A small self-supervised image encoder, trained from scratch.
Training: soap at rate 0.004, 6700 steps, batches of 512.
Rows from block 5 of a small self-supervised image encoder, named by matrix and row number. Each number is 200 + 40 x the weight over its row's rms, rounded and kept within 0 to 999. All counts start at 0.
Before each channel's rows are labels from the 100 images, of 14848, where the channel reaches its highest value: "responds to" is what is common among them. Only what is clearly more common there than usual is listed. The data: retinal OCT scans (Kermany 2017).
# conv: 3x3 conv (model.blocks.5.conv.weight, 96x96x3x3, each kernel summed), inputs 0-47

responds to: finding: choroidal neovascularization
conv.56,196,207,298,206,138,189,215,237,148,250,227,165,279,206,299,168,243,223,128,202,160,198,233,263,224,145,230,201,214,139,163,174,226,206,243,145,109,227,195,207,194,209,182,251,271,176,143,235

responds to: finding: drusen
conv.27,273,288,270,186,189,207,99,219,198,159,209,180,231,223,221,207,235,190,158,218,266,142,299,196,242,240,263,179,156,197,239,189,200,200,207,187,194,204,139,154,250,217,204,228,155,186,150,185

responds to: finding: normal
conv.3,222,172,234,218,224,135,137,201,119,194,221,171,204,286,265,206,222,187,325,181,193,249,198,136,150,288,236,274,182,230,257,131,174,290,199,149,229,213,154,186,151,230,169,187,237,188,138,204

responds to: finding: diabetic macular edema
conv.91,120,122,249,209,169,211,183,290,230,211,202,244,233,234,178,265,228,247,154,244,164,180,268,223,225,210,217,230,262,156,190,182,266,224,245,41,197,156,275,171,262,197,210,208,214,216,201,177

responds to: finding: choroidal neovascularization
conv.75,185,203,123,128,246,206,202,207,160,127,230,211,182,210,176,144,204,201,215,147,194,177,202,161,168,183,237,161,134,217,190,181,154,208,202,225,244,244,191,172,197,203,247,159,181,123,232,308

responds to: finding: normal
conv.81,238,249,150,130,178,233,271,228,182,184,176,217,199,210,189,176,172,162,217,209,287,284,185,187,174,183,103,184,208,191,214,198,163,227,221,202,172,210,187,238,182,211,195,256,180,105,236,139

responds to: finding: choroidal neovascularization
conv.41,158,189,258,200,255,189,162,245,218,194,232,214,167,228,217,120,221,228,226,220,242,164,260,174,242,204,212,205,164,242,215,150,219,174,242,183,233,264,187,177,188,180,230,171,191,217,109,230

responds to: finding: choroidal neovascularization
conv.92,187,128,258,223,95,181,170,199,188,140,178,144,247,161,198,165,259,247,127,133,198,174,160,196,257,230,173,148,184,183,188,121,203,192,113,148,165,191,183,192,180,272,215,212,264,250,215,221

responds to: finding: drusen
conv.45,201,260,198,195,221,111,152,102,191,250,141,159,212,238,229,156,188,139,196,239,218,197,276,246,188,153,208,232,162,191,187,215,186,153,155,204,200,229,166,191,233,288,193,212,133,222,148,202

responds to: finding: normal
conv.83,289,213,193,192,213,197,233,156,244,260,227,194,185,234,246,201,186,171,245,215,241,157,145,176,172,208,139,269,188,210,177,192,198,275,132,219,253,232,180,163,151,161,208,222,220,284,202,151

responds to: finding: normal
conv.71,214,184,262,168,174,173,213,203,170,219,191,150,193,279,267,190,232,180,224,236,239,198,181,205,177,231,60,239,189,181,239,179,174,262,152,197,170,180,198,178,181,278,196,212,197,187,188,93

responds to: finding: choroidal neovascularization
conv.53,156,169,240,171,156,134,189,171,159,257,153,144,148,237,215,99,205,175,199,256,172,136,173,184,132,187,184,223,194,190,132,229,186,158,151,177,182,209,122,193,218,265,152,191,210,157,173,200

responds to: finding: choroidal neovascularization; finding: diabetic macular edema
conv.20,234,194,159,232,259,188,202,176,165,283,161,151,145,239,203,190,160,141,297,159,127,187,168,166,136,177,249,257,163,147,210,253,165,171,263,216,265,246,208,151,207,177,260,187,177,219,243,194

responds to: finding: normal
conv.59,176,183,209,232,191,186,145,177,201,214,174,191,218,202,205,150,198,198,184,176,172,187,147,201,237,207,345,156,186,175,233,227,240,183,212,159,164,310,211,167,250,175,191,183,162,239,155,167

responds to: finding: choroidal neovascularization
conv.23,206,140,96,119,230,210,204,161,155,216,273,196,192,251,184,194,143,218,199,220,167,186,182,178,165,266,153,193,212,219,182,178,173,181,260,178,220,208,188,134,215,166,211,165,155,159,216,152

responds to: finding: diabetic macular edema
conv.50,261,229,193,214,124,156,211,140,194,194,148,166,223,264,173,153,192,152,179,255,179,167,254,172,224,193,275,179,176,216,215,182,174,210,65,273,235,185,189,172,251,201,274,199,151,212,208,233

responds to: finding: diabetic macular edema
conv.68,204,192,207,188,223,223,221,179,193,194,164,207,145,300,182,235,194,158,256,68,167,193,165,195,210,181,182,193,196,189,155,282,170,165,192,246,205,263,226,189,133,213,148,101,193,196,225,166

responds to: finding: choroidal neovascularization
conv.54,188,192,213,157,206,248,225,204,196,307,186,200,247,150,185,179,186,162,193,204,233,291,261,253,227,135,198,249,226,145,141,221,170,174,222,193,187,186,236,179,213,180,254,226,214,143,187,246

responds to: finding: choroidal neovascularization
conv.36,212,293,180,160,235,239,197,248,193,118,182,153,86,172,101,165,112,212,248,176,181,139,196,196,228,204,221,229,231,234,267,224,193,160,150,246,252,178,138,194,169,279,200,214,194,209,228,163

responds to: finding: diabetic macular edema
conv.80,178,161,178,207,186,183,185,244,224,207,235,176,201,227,156,179,135,254,189,267,126,166,231,206,209,235,210,227,236,194,273,174,205,143,262,183,179,164,234,229,242,221,219,208,185,217,143,157

responds to: finding: diabetic macular edema
conv.63,200,173,187,106,165,129,283,197,225,232,147,148,171,273,208,92,167,217,210,179,180,187,182,194,184,217,151,206,178,209,201,220,200,181,175,155,242,176,133,146,218,245,166,233,154,199,182,182

responds to: finding: choroidal neovascularization
conv.22,235,158,232,226,246,189,136,214,204,189,183,190,233,247,252,202,248,166,304,196,158,160,199,202,196,264,285,227,154,198,234,168,196,255,250,163,214,238,174,119,197,204,230,183,180,186,209,251

responds to: finding: normal
conv.40,222,236,149,118,195,144,234,163,157,164,155,158,210,291,219,174,172,181,208,213,214,202,178,222,233,180,58,175,174,169,222,190,126,216,140,237,177,160,195,192,212,265,201,244,198,185,194,194

responds to: finding: diabetic macular edema
conv.42,193,199,210,245,178,193,179,177,169,204,214,174,209,232,173,165,183,142,148,246,184,154,220,172,202,194,270,201,238,190,174,205,154,176,136,150,221,255,214,167,250,250,253,153,228,245,235,241

responds to: finding: choroidal neovascularization
conv.60,167,181,151,180,277,198,207,185,147,190,214,189,187,300,198,192,203,193,252,288,171,247,205,209,167,180,231,226,253,126,201,242,151,207,244,87,209,157,147,249,195,226,117,204,206,158,145,208

responds to: finding: choroidal neovascularization
conv.16,209,187,224,192,171,192,212,218,189,235,162,164,226,207,196,158,143,173,219,179,216,208,213,244,217,196,197,214,204,204,170,207,225,172,137,192,199,222,124,186,169,231,229,151,149,202,177,203

responds to: finding: choroidal neovascularization
conv.29,162,235,157,134,205,171,219,202,193,151,222,97,206,292,125,220,164,203,183,150,214,148,174,193,222,271,182,146,165,239,177,225,174,175,208,215,200,185,151,168,261,193,194,288,203,176,223,156

responds to: finding: choroidal neovascularization
conv.0,172,190,199,191,249,246,179,120,170,174,211,156,149,205,210,200,198,125,222,98,176,209,223,186,197,215,228,184,165,183,172,254,179,189,117,218,202,207,116,179,244,216,215,132,200,198,253,240

responds to: finding: choroidal neovascularization
conv.6,278,179,206,268,201,205,126,210,162,169,219,140,150,222,227,187,278,283,181,214,146,122,207,204,200,226,273,180,154,205,251,238,206,209,217,188,130,216,171,184,213,186,128,223,167,233,198,235

responds to: finding: diabetic macular edema
conv.94,205,204,205,201,287,209,172,191,122,208,220,156,110,271,221,175,208,259,228,146,157,149,196,172,169,158,172,234,113,146,126,187,126,195,213,212,207,217,211,107,281,190,156,190,194,237,139,183

responds to: finding: diabetic macular edema
conv.25,189,156,184,190,110,137,218,200,176,137,109,144,186,258,185,156,141,205,299,89,205,220,146,192,242,194,188,184,180,166,139,183,242,179,186,219,267,201,168,171,164,199,181,182,180,205,161,173

responds to: finding: diabetic macular edema
conv.55,121,172,207,224,219,186,191,282,267,207,224,201,206,245,222,209,220,212,190,237,228,198,287,183,216,190,233,229,192,177,185,194,202,226,103,128,212,174,253,215,197,221,192,219,233,195,178,248

responds to: finding: normal
conv.1,251,164,158,186,320,257,182,170,250,222,227,170,207,196,154,199,156,128,187,188,177,187,188,241,160,105,197,193,110,149,232,291,271,215,212,209,230,220,212,184,238,223,308,211,146,164,153,179

responds to: finding: diabetic macular edema
conv.74,168,162,162,239,223,150,231,228,262,188,202,228,197,236,204,217,231,243,170,278,175,123,215,247,138,117,186,240,131,162,129,193,159,237,209,164,239,211,232,157,211,145,151,201,128,262,133,191

responds to: finding: choroidal neovascularization
conv.52,164,194,200,149,215,201,190,257,229,200,223,144,152,302,148,188,173,160,165,236,176,214,200,157,219,205,165,172,246,200,139,144,141,196,222,204,270,221,126,244,198,183,162,191,185,178,184,202

responds to: finding: normal
conv.8,176,10,215,241,187,164,230,243,231,181,194,192,172,201,224,188,217,229,222,156,219,224,26,203,209,189,260,240,163,225,169,198,173,214,190,192,220,224,162,228,192,213,183,193,201,215,207,248

responds to: finding: diabetic macular edema
conv.84,182,265,241,197,249,173,201,219,161,177,160,116,125,251,168,208,178,274,171,156,182,233,201,187,234,200,213,164,133,196,162,246,141,159,166,177,242,187,171,243,261,157,190,239,202,230,226,211

responds to: finding: diabetic macular edema
conv.85,182,199,233,281,211,181,153,198,217,168,156,112,142,256,182,194,174,177,279,186,225,180,218,170,193,240,258,234,150,192,299,163,212,180,201,183,150,195,149,181,195,261,215,211,262,253,190,192

responds to: finding: diabetic macular edema
conv.34,154,154,251,192,151,198,213,167,169,212,126,131,231,211,226,151,248,250,209,169,174,212,220,226,201,225,195,213,206,174,210,224,213,271,174,129,256,162,168,155,201,354,176,216,229,209,195,245

responds to: finding: diabetic macular edema
conv.35,183,211,272,267,183,127,150,215,116,173,131,176,143,293,248,223,258,170,266,154,123,196,216,179,159,203,224,185,219,151,120,195,189,241,193,214,223,160,221,170,236,234,144,208,228,190,228,179

responds to: finding: diabetic macular edema
conv.95,196,158,206,210,245,226,209,147,275,250,246,223,316,151,184,263,215,210,182,191,211,197,259,262,277,145,258,198,189,182,257,176,222,206,196,165,242,191,177,187,143,181,278,253,181,211,188,232

responds to: finding: choroidal neovascularization
conv.49,202,228,204,164,197,112,228,240,190,153,136,180,152,291,204,142,172,164,259,209,147,155,190,235,205,158,219,207,130,143,233,149,176,209,183,243,222,116,170,144,194,192,176,200,172,181,153,173

responds to: finding: diabetic macular edema
conv.90,148,196,204,178,249,183,200,187,222,203,145,195,200,254,209,228,212,195,204,137,166,197,178,216,179,140,219,195,180,140,235,262,160,192,162,181,274,198,216,143,163,286,207,205,234,228,251,206

responds to: finding: choroidal neovascularization
conv.33,217,210,151,195,90,161,146,211,198,205,240,187,255,216,131,220,147,139,126,280,215,204,200,179,220,228,184,167,267,214,132,206,120,211,205,198,220,224,182,247,160,201,249,195,190,164,238,182

responds to: finding: diabetic macular edema
conv.44,167,100,221,104,200,244,272,203,186,259,171,152,163,239,151,197,150,215,236,88,171,252,117,201,195,212,191,256,216,158,174,258,204,205,215,172,233,192,180,196,186,196,177,250,240,186,232,207

responds to: finding: choroidal neovascularization
conv.46,151,140,289,194,109,143,215,154,163,182,229,176,230,196,201,155,197,187,125,259,189,166,170,201,217,239,152,249,225,186,178,221,226,175,160,232,164,218,200,212,212,190,199,213,310,192,209,220

responds to: finding: diabetic macular edema
conv.28,279,251,251,222,197,215,229,159,223,200,198,196,166,191,181,184,129,197,218,165,140,130,268,174,199,184,158,154,180,225,206,207,211,181,211,155,211,179,137,164,202,201,222,124,186,161,209,132

responds to: finding: diabetic macular edema
conv.9,197,224,145,180,168,184,165,192,210,161,241,250,176,229,168,206,124,205,109,197,210,97,148,203,147,194,242,182,213,203,154,238,208,179,228,167,263,178,204,152,250,222,219,167,198,205,214,218

responds to: finding: diabetic macular edema
conv.21,169,152,195,171,180,164,223,200,250,186,204,159,243,254,207,184,234,252,204,180,144,184,237,203,178,196,175,144,167,210,217,218,272,196,187,188,213,150,241,184,224,66,157,202,214,252,140,145

responds to: finding: choroidal neovascularization
conv.89,197,171,197,210,199,173,127,139,221,243,163,150,176,317,194,146,199,160,228,153,173,233,193,157,207,132,217,129,216,131,156,275,161,185,235,159,161,161,176,231,253,191,107,152,207,146,217,198

responds to: finding: diabetic macular edema
conv.48,249,190,185,178,200,302,180,76,179,174,134,197,220,200,181,262,213,199,225,239,186,206,204,192,139,223,240,200,250,194,195,258,250,207,279,158,178,242,141,181,184,235,188,206,225,256,285,216

responds to: finding: normal
conv.17,174,131,173,162,143,197,267,169,185,208,192,183,226,249,245,190,220,220,189,217,175,159,20,176,177,217,330,225,210,162,227,195,137,212,167,224,167,265,176,165,273,243,219,209,168,207,180,217

responds to: finding: choroidal neovascularization
conv.78,215,280,233,188,225,191,196,205,153,245,170,123,199,264,233,175,198,195,151,204,113,192,274,215,170,200,268,250,223,134,257,215,251,177,142,197,116,205,173,175,185,275,209,181,231,218,168,203