{
  "crop_scale_min": 0.3,
  "color_jitter": 0.4,
  "depths": [3, 6, 3],
  "widths": [64, 96, 144]
}
Rows from block 9, named by matrix and row number. Each number is 500 + 25 x the weight over the matrix's rms, rounded and kept within 0 to 999. All counts start at 0. Numbers have three digits each.
# conv: 3x3 conv (model.blocks.9.conv.weight, 144x96x3x3), inputs 24-31, a 3x3 kernel for each
conv.56:479522485448494438474497490516498492507498491509484487476505482488489474508513500474481504533486502480503489512515498535474509518490448534489499510478494488443487533495500425531471471484472473505494504555465513468513
conv.57:490492507528551506471516491445501499490495496485511499498531504487487512505497503516514477515517537492465525486496482436513505503456535547520484545503498521530487492498497506470483511499522500466525503517458500498461
conv.58:478522482505500461509497514464486479476495455515465491477526472481500485525494514530510492510474531492522495549514502478501542503491475505510498487525489462505465507489503486495492530507515484511485510525503505492498
conv.59:504507517502475507506519464543475483495490513478481500529473490511488542502500490512484515496460521514510488533523512493450525511504469477559521536502512467503496494506507499490527461534523510518488495532517485501488
conv.60:492486495457545477500465497497520479569551510513539497492503485539504488478528525468468513447424562487492524451466483511532509515491513496490503475476503453566465546524469507488538488532467487503505466487448504504476
conv.61:492492489516516484486518507497516496534516498504516501509490501504479484490512507478528499519510504506506524460517472470512526514516527496501513540503518492502490475517483474507509502522522514497502520533518534500517
conv.62:511490534540502497509520515500512489555552536516503500520484524506493465508516489471461528459457571509473494521505492491451529499537465477495485473489492455475510496480521511526500533510513487520504528484512478530465
conv.63:521458498500486464487498492543496518500495483507499490561494525504470514505481494520500516493528537501512509506502500477489509491513512469495512503506531549508510516499513483496491476504518515503519515503514522486519
conv.64:457510481484507491509503500489517497510475539486519490482507504512476507496500473492492519491518511506495502484512497530524449509479486472471464492466507499469576484491505444511454515463496490505496508511488476495480
conv.65:499499491470486474486497500493474488522495539497513480460525493541481509475502521497518504524531496481507498501524522483495454495490490520474503490511506477502467505481509489546492496467507488510519536463533509506488
conv.66:480515455486490486524497492485514513542491496497513526555493522514490511484485516495482489472499508514496493444524479548491460456508508516496529508543532496502484439491461426484390489445496480568510527499504485519511
conv.67:495515465487483511488506506498496504511513513528483477506508501517496507508478509501515510429481519465485470467524493553468461488496518506496502502494474510506517517478516524498521453554513466483535524493433536486496
conv.68:485518489470495496502468483486516494496505517516497466528466534514510518509529506494483532502481516506501527505468515518513489451530497481470516489523489495488504494493529497474505495505521527490502472503515520484490
conv.69:472489541474529502521478526479525545508522568488467525446511541554453461514478467540452445586453394510526432447519498510517491457518508513519464476484600475502490489488503498517489539465532523511521488521471467499534
conv.70:487498499514499513494534513545471534488530473481503484502487490504540501496517500522494505521514517532491500529477470496488514478515448453533529492524520477519513483507510484522516512483513482511490514514496502514533
conv.71:527505518498500507473511500524524471509532489506533556480534475469545471486505510471545452503573512504508506518515499534486541524483517535500552541470491530500497530483563518490502509500508496509522504503493522487506
conv.72:521506511529475486512513551474499478491505492506496490491499470484465504491510510492505525531506521500529496515548509519510513507508507523464489476513520469494487514500499478491492497488522515507473519479516527484501
conv.73:479489507538486515525482521490516502495544538479548489508455535535536522476543509524442485498439467488494540474518527489498459485448517501504488463456524485440500484472483514488506478489549538531511532504482474475474
conv.74:527504503508490487486494485498480501480506465448474477498494507496514480532509490525528493490500523511541488505507502499510523551468477496480504500512483481545503489487487502477501526500536494472491512492458495513515
conv.75:504486485486481464496463500468520513506504467500488522487491479535515523489516509499512503507511493480504504474509479478497477506507504508509503513470508487513509499514505500472519523490515505509492513503525491474522
conv.76:487501490493511529522517488503492463494505524470486505513477517518495514505466514513514502505526477508459518486532491548475516504485519476564442490491570554516512477510473545500521525535555498483509498545465451528500
conv.77:500519524469513455490476506515507499486498534530468479522487529561471562541515560476504521464493503474488483480484494502479506488539530528557478537522486483516511498509478457504498557505520532502520512550485499493507
conv.78:545497516515518489520542484529509484477459498527530491478504492470469514496550470480497498454506476514508472516516460477505494486476515502461509457493516454467440518474500458481488502515493526475511523447539515468529
conv.79:542506512532492522504539523506523516505466506510502513488488509476470472497484473503501478502527505492521508519526520543483520504509552493469481470500434448527480488516496507512518493501497494506483504523493519489518
conv.80:495508494488493461507510475498503489492498513502489509535478518503474499493492491484519482512476515485540519491504506506545493516529534528533566563468545505516517499496497519483503472529506531523449484544492484497531
conv.81:525470472443486494498485448549482456449524466488490421519445521487513476464532502457503535527482484521509508474504501450521535508502451503488497486484530529493491504489495519496516511524505507497488494503471505497444
conv.82:523466535499483523504514504506504448464484477492483493488472449463457449477485495500531524551490495479486523507522520546475535527521501474506510479531512492501500516505509527459516518496528520475527492501522499518521
conv.83:504495509500541512495519489496485539487505504502496484503512493476485503506496512512483496481464519480496517479476496463523471496469476512489507505494481519502522500507498492493522530498535488487504516527509456523453
conv.84:538511545520487534477511490494516474530495515505503515480460493504511471501474502520458536500505506482500478506424530537508483463523484470531517480503486488495486508467517525474508485528540536497510555476549503486519
conv.85:440489475480530458479471489469462507401493470453489542502513494437455522489473504534504480513500543499515496517500524530502511485492487457552488512522510478491516506493514521489482480516523507472467463469500500515494
conv.86:476478518490490477516476499511487493476486516505491520494516537486524492500460501479490480483499509498472512496529478480490499542499490483493512501487510448493513546501521525494565530513517498476498518589490504501538
conv.87:515511467480524501478499510527516497490541493547499512462573494489481509518529504482532493516518492499501507548561511472501569503584506493510530526479486519490469525486499527487539539502555508514475498476493502453528
conv.88:519499519530494538487465496624420533545483542461505487548455506510475500473546483540466532526487431498481514520509521484495506497508508487556510468499495506500500496499464545442538449524477516512523519510541483473481
conv.89:519499505505495477495509517520488517518482527501517520506502469518495509508507512493517469488501510479504503483513456493535503505523516474506527522516520526495487507487510484511468493554511522502511507501501505482488
conv.90:509502494502516538490511502513561546483590559475546526530504501468537515458538519536492461543448481523482506479552492536485529479487480491486544496502482521476515490515475472506490480469535507494491468520510491475452
conv.91:469503457474506474514496502497498528554484556487500532524518512520468526518520517515503514487476505487520486491498524513542441512479492504503481481491520475517510498513503510486486489471506493481491470527521514482484
conv.92:490508488455503482489484505495511492540512506484521492482509474514505477497501498489495485505546484469492488510525495583511465539479499504484505483482482523474518489488503440528450529476520464498509507485472494469511
conv.93:491503485512510488534539554497506492515484528488525492536518506510506519473416527498467505425464453446459466506485533507483522468518476469482490519468508509515500478500501476494467492494457522533537558486505526492479
conv.94:503461502536500491507498488505509491481462503512496501502516500472508460473454471527510482481497514534501536519511463513503530506490496469535501501464509500486503527473530498485540481512483456495460494503487513471505
conv.95:480519492498492495485504477535482504533466530511507493546529507519485484496490485494527509493512478470501477502525464503532551553527480479495491501492520517470509514497520533524511520532523493527516503469505487515490
conv.96:482501512454520489559501482503484530483496536495499519516475449516516490551504477501476483505513468492504516466454505552528478505543502505506519474488475577498485491477512474512491506519498490489505535492492499499522
conv.97:492514502501490504473517497499481474498504515457516512542496501548518509491512540497487489492473509477441517518516444514509497470514499492487504484482503501497526515519502532499515498490487514465526473485492471510477
conv.98:496465478450490465463522474490494536543479455480506505495504504498490502510523495540454531486464526482481498509502505489555479492499463510508536542553538498539497503506482452478439465506492491492477488520513457520493
conv.99:486518500526486526479455482503500518501523510492491462487494464427460430473480492501461538447477477494479485519482508493496519507521500443518529585520551498522533467489494516476494495529493511531493532515490512514499
conv.100:545476534539482514488498516502470492500466519513513485488519510517488487524497491516487518533528506482518493487500542496512532515497512520531507499530508476517514498485461492495530490493517521487515541497523520491506
conv.101:487483471491518481495493494501529482498478510483489506520539514489483521509513534476541473517468456509514472481485450461514538486476498495503541492514531512477539496547468461520528498471507513521497501507480477499514
conv.102:472492480522495488478515520484502506512487515501521512507491512501480511532513499525504502503472525510519512511502489525493517492486516507527491476524466493508475502481471496478536518507466491507514502468527509523498
conv.103:527532508482532504481505465491500535464515462487537461492490480523525467463520512529488505521514505484503523470534503476533484508500494500502513489468493486493486481501477501489480482503537480503501505539490464519463
conv.104:511485483507492482496489522501529487527504525489486488491511499490514514477510509511489519507506478497498489503522453484483499493490481498498477498516521483491483518518516501506489498465505499503507513523506503498496
conv.105:518488507474483520535479522468523485516491478503515522509540494493484492478531523482512474507541500460549493488518513468466476505484554504494514474519521534513545508496524479507474516535485497502505502452516543432536
conv.106:524485499474499510510484491493517493476479513485489533481476494460464480462478508507511517483480517502482500531506514534508504480484515489536493535490500554512514496514509510502504485502469522482487507536470517520480
conv.107:485527501502495512500505473504503507517485522491489508515490529522493525508519477496527470516469522485516497516504505464499513515522523509522501529493534509526516509516475523506538503528482479517497524484492502509499
conv.108:502502507491490504482503495527496477530500552508497477493485519509464521513519507493468523494496493497510488542540486533448548498503498475522511464523475522490497487486509501483485490507536511485500514511499469486479
conv.109:482532483480503461505514507485489523510501497524478529512524468501486515505532514508500482524469498507517520495520436524475549476490472503488491499496490514479493492497479508492484477528515500512497468523486514498494
conv.110:510480508517500519501523507491521485467522475544485522511483519496515503483491487530499518467548484480517495477540475545479534467497512471540523562486526478526476550507518535452535515548526487495510498518486496481502
conv.111:464499476531510506512485510521483523487496502486533488499475509484471499503523490537519534508460484503498509479521494456528477492488525529487514527515549467535496441519497530505494513505500493504511493515513517495495
conv.112:500510485499511487489479487508473512520510522504509518499459487488500505516526507531475524504448511484481505505540477498534489510492454497500505490477487494485506500498500500525523450500449484495505510486498503482484
conv.113:474534498524495486489521519499513507491517489486511496513493507493461482518519497546461560496472493498510487542520536459514473496500467490472503514502491486507480528499506471503485491497493481521480509531516484499491
conv.114:472487453454472463494505527446511433477472441511529489484515504511498504486498510486496519510507523485505501475543494535515483488475487493475504480489495503485495506502514505521535458488471484474496486493443497519493
conv.115:516474485501518490520502486539508540570486513502495498516504518494491490491509484460496475502497477490500528471496464472518493504499495518512511520474530509518510506514495533460526486525528507457516497508473488501497
conv.116:492496533513476504510491484469508512479484466466512532516507517510481488474494505531478501500482547505498527482492524500527562541522506492519553542492508481473445508510478473484486467510468459522477481502519506478515
conv.117:532518495482486499450561481495530517500541571496494539474525488472463565491520557462515495545405472575443473507501459439523542494540489490521512483473505500495470482458445511528478472550517545506452461534473487523459
conv.118:487509495466500511539492490514510510492534452457552489463524505460533493545503498503480490483501520483511505530475489502499534500540494510498504525467535529485480495497485520530537507495518504513521511518456493502527
conv.119:576486537523525526522511527510486490546479531516480525478510530534495479488514509537477525511483525512541465515480532505477491483545502501520489487501504497518504530468538548479531498529540538499519514498562538476517
conv.120:489477522474513493510484495505470516527545456504486540514551541572452609540512536538468506494483487518523499483500482464492472510465497487467493506513488474522511475538473479528481538466516540474519476556489482520515
conv.121:508529535505524525470503464490539506500510492522507506494498537512485504506471514515458501511529502516475476473496457469502472511504544480493505523462456467499498483495473489495493538480533485501482530490440479533486
conv.122:495519535516475484486518499482471484554496552508452503485505508477515502495493490545489520476516507500521466526509495466511500496541491505507547527500498504481487500501483439511454535484515503524523493468496519509522
conv.123:494513491497489508525494506487508500507518497523494507528477492506496497492509495518499496506489521518522506491496480491530503490488475507513501479495464463455457530500503540528555535510498494493478490510508499483497
conv.124:503491488492491502502482491543454512498438539496516499462499509519513489469509492487499479474472505509509495520475499474507492506525504503526519515507520496547507490481505506497490485512471486517488493474484492526517
conv.125:519464509486463497514520487528485508470468521504481492487498467475510485507491540476505494502519495492488507546497486513477559492544539516506508515484521530492502519504480461472458480488535526489496524484528514510494
conv.126:482501494477503449490506515487477485479511468467545460477486492447524446479512493479515509550514500523476516504507493473520502519515484497476490492519545512498476486516500517495488483511519501470495458497485486515447
conv.127:482477537480505484500488511497528497499520507501466498514470531510500521488504500494505521506488518502527481513508497519510472482505507433532515483479498521515498501490458522525529483532478479480490509518504496493478
conv.128:512509497482465521492497518520512494488499510501520494494519502509477501500511469517469501475523500514490517509491520555490497518503470490499484476508496507504524478500503367548380402465419521529522507457499487523492
conv.129:472538516501523511477506557507545494462516533492443523513489455531489496499513508567449491537472458497511471490519532501514463511499457484493550503505489499492489499513511525489498460516518486517521492532583490470512
conv.130:494513511456491489478484494473520523527500520520508549512510504499489491458458505513453523490507493494511511517469519483525471522466485463453507522495477562532535490542495462463543497472489498486516521478459507492497
conv.131:545511521498511534508490469493509499535580526477504484471531531484515451499517504544463493561467501520484507495533486520530504513502516501474517501504508515514518505504519512518505485496506546487496451548572505490489
conv.132:508487480463463487482537500492503504495470513463531470461505459533474518511520508503479536504489483476517472484608507517521555499501540497459494500491498493551498529501497476524515491504518507500484504517510478504485
conv.133:465504491486493475499497502519500509536515521478511508556491507515518495509495510482504537509487560512471497484519485477506527453492494497495495500497536530469479515504507503506478534523519517461521526518468515521473
conv.134:503499508537492487493501500489485486522477475502494502459503465492497518496488504525507500483489486505495480540475493485533541477505468510500477527501522491527519494502537510505497507512456479507497513486524499459479
conv.135:478492494515500497493513461500473530537523497458487482536490519495462518511489511506515484503517508508455517477518449516488528509527537490492451528493544493542490497493543520497520471521479506482536501485515490504494
conv.136:498510527513504482527519487502489488527469522500507490544518509478487499470514484502477518477492491497511498528522523521520495520477494491499483443472462450471424520485491507502464469501511505516491494478504499488489
conv.137:494506485499474485508510510476515502514497507479492507524472487522494511507520491506511496526499494508548485490513495476478466523469495503493525531490466502516497453484507472497468511495534516486521513486483478496522
conv.138:535463515485511479492515473489510515459513490463540497507455477487513490510458485537518490532535484523511510471494469577536472573522513518508502501499492502555509501527530512532478491534512453505505449446528501492472
conv.139:507464459485530473480530489479529467486477523494490471496512499530464522522489530481507528497496505502501515555531471509494537502564499501494508487487490522534468528485524455499450455529486516487509501471482559455513
conv.140:493503479499502524515479495516512497506509474490532484436525479517499486514496499527504503518515544495480496532502524484512512487530481507506503488484521493506490505517499506504499507493540493500488510543524497518485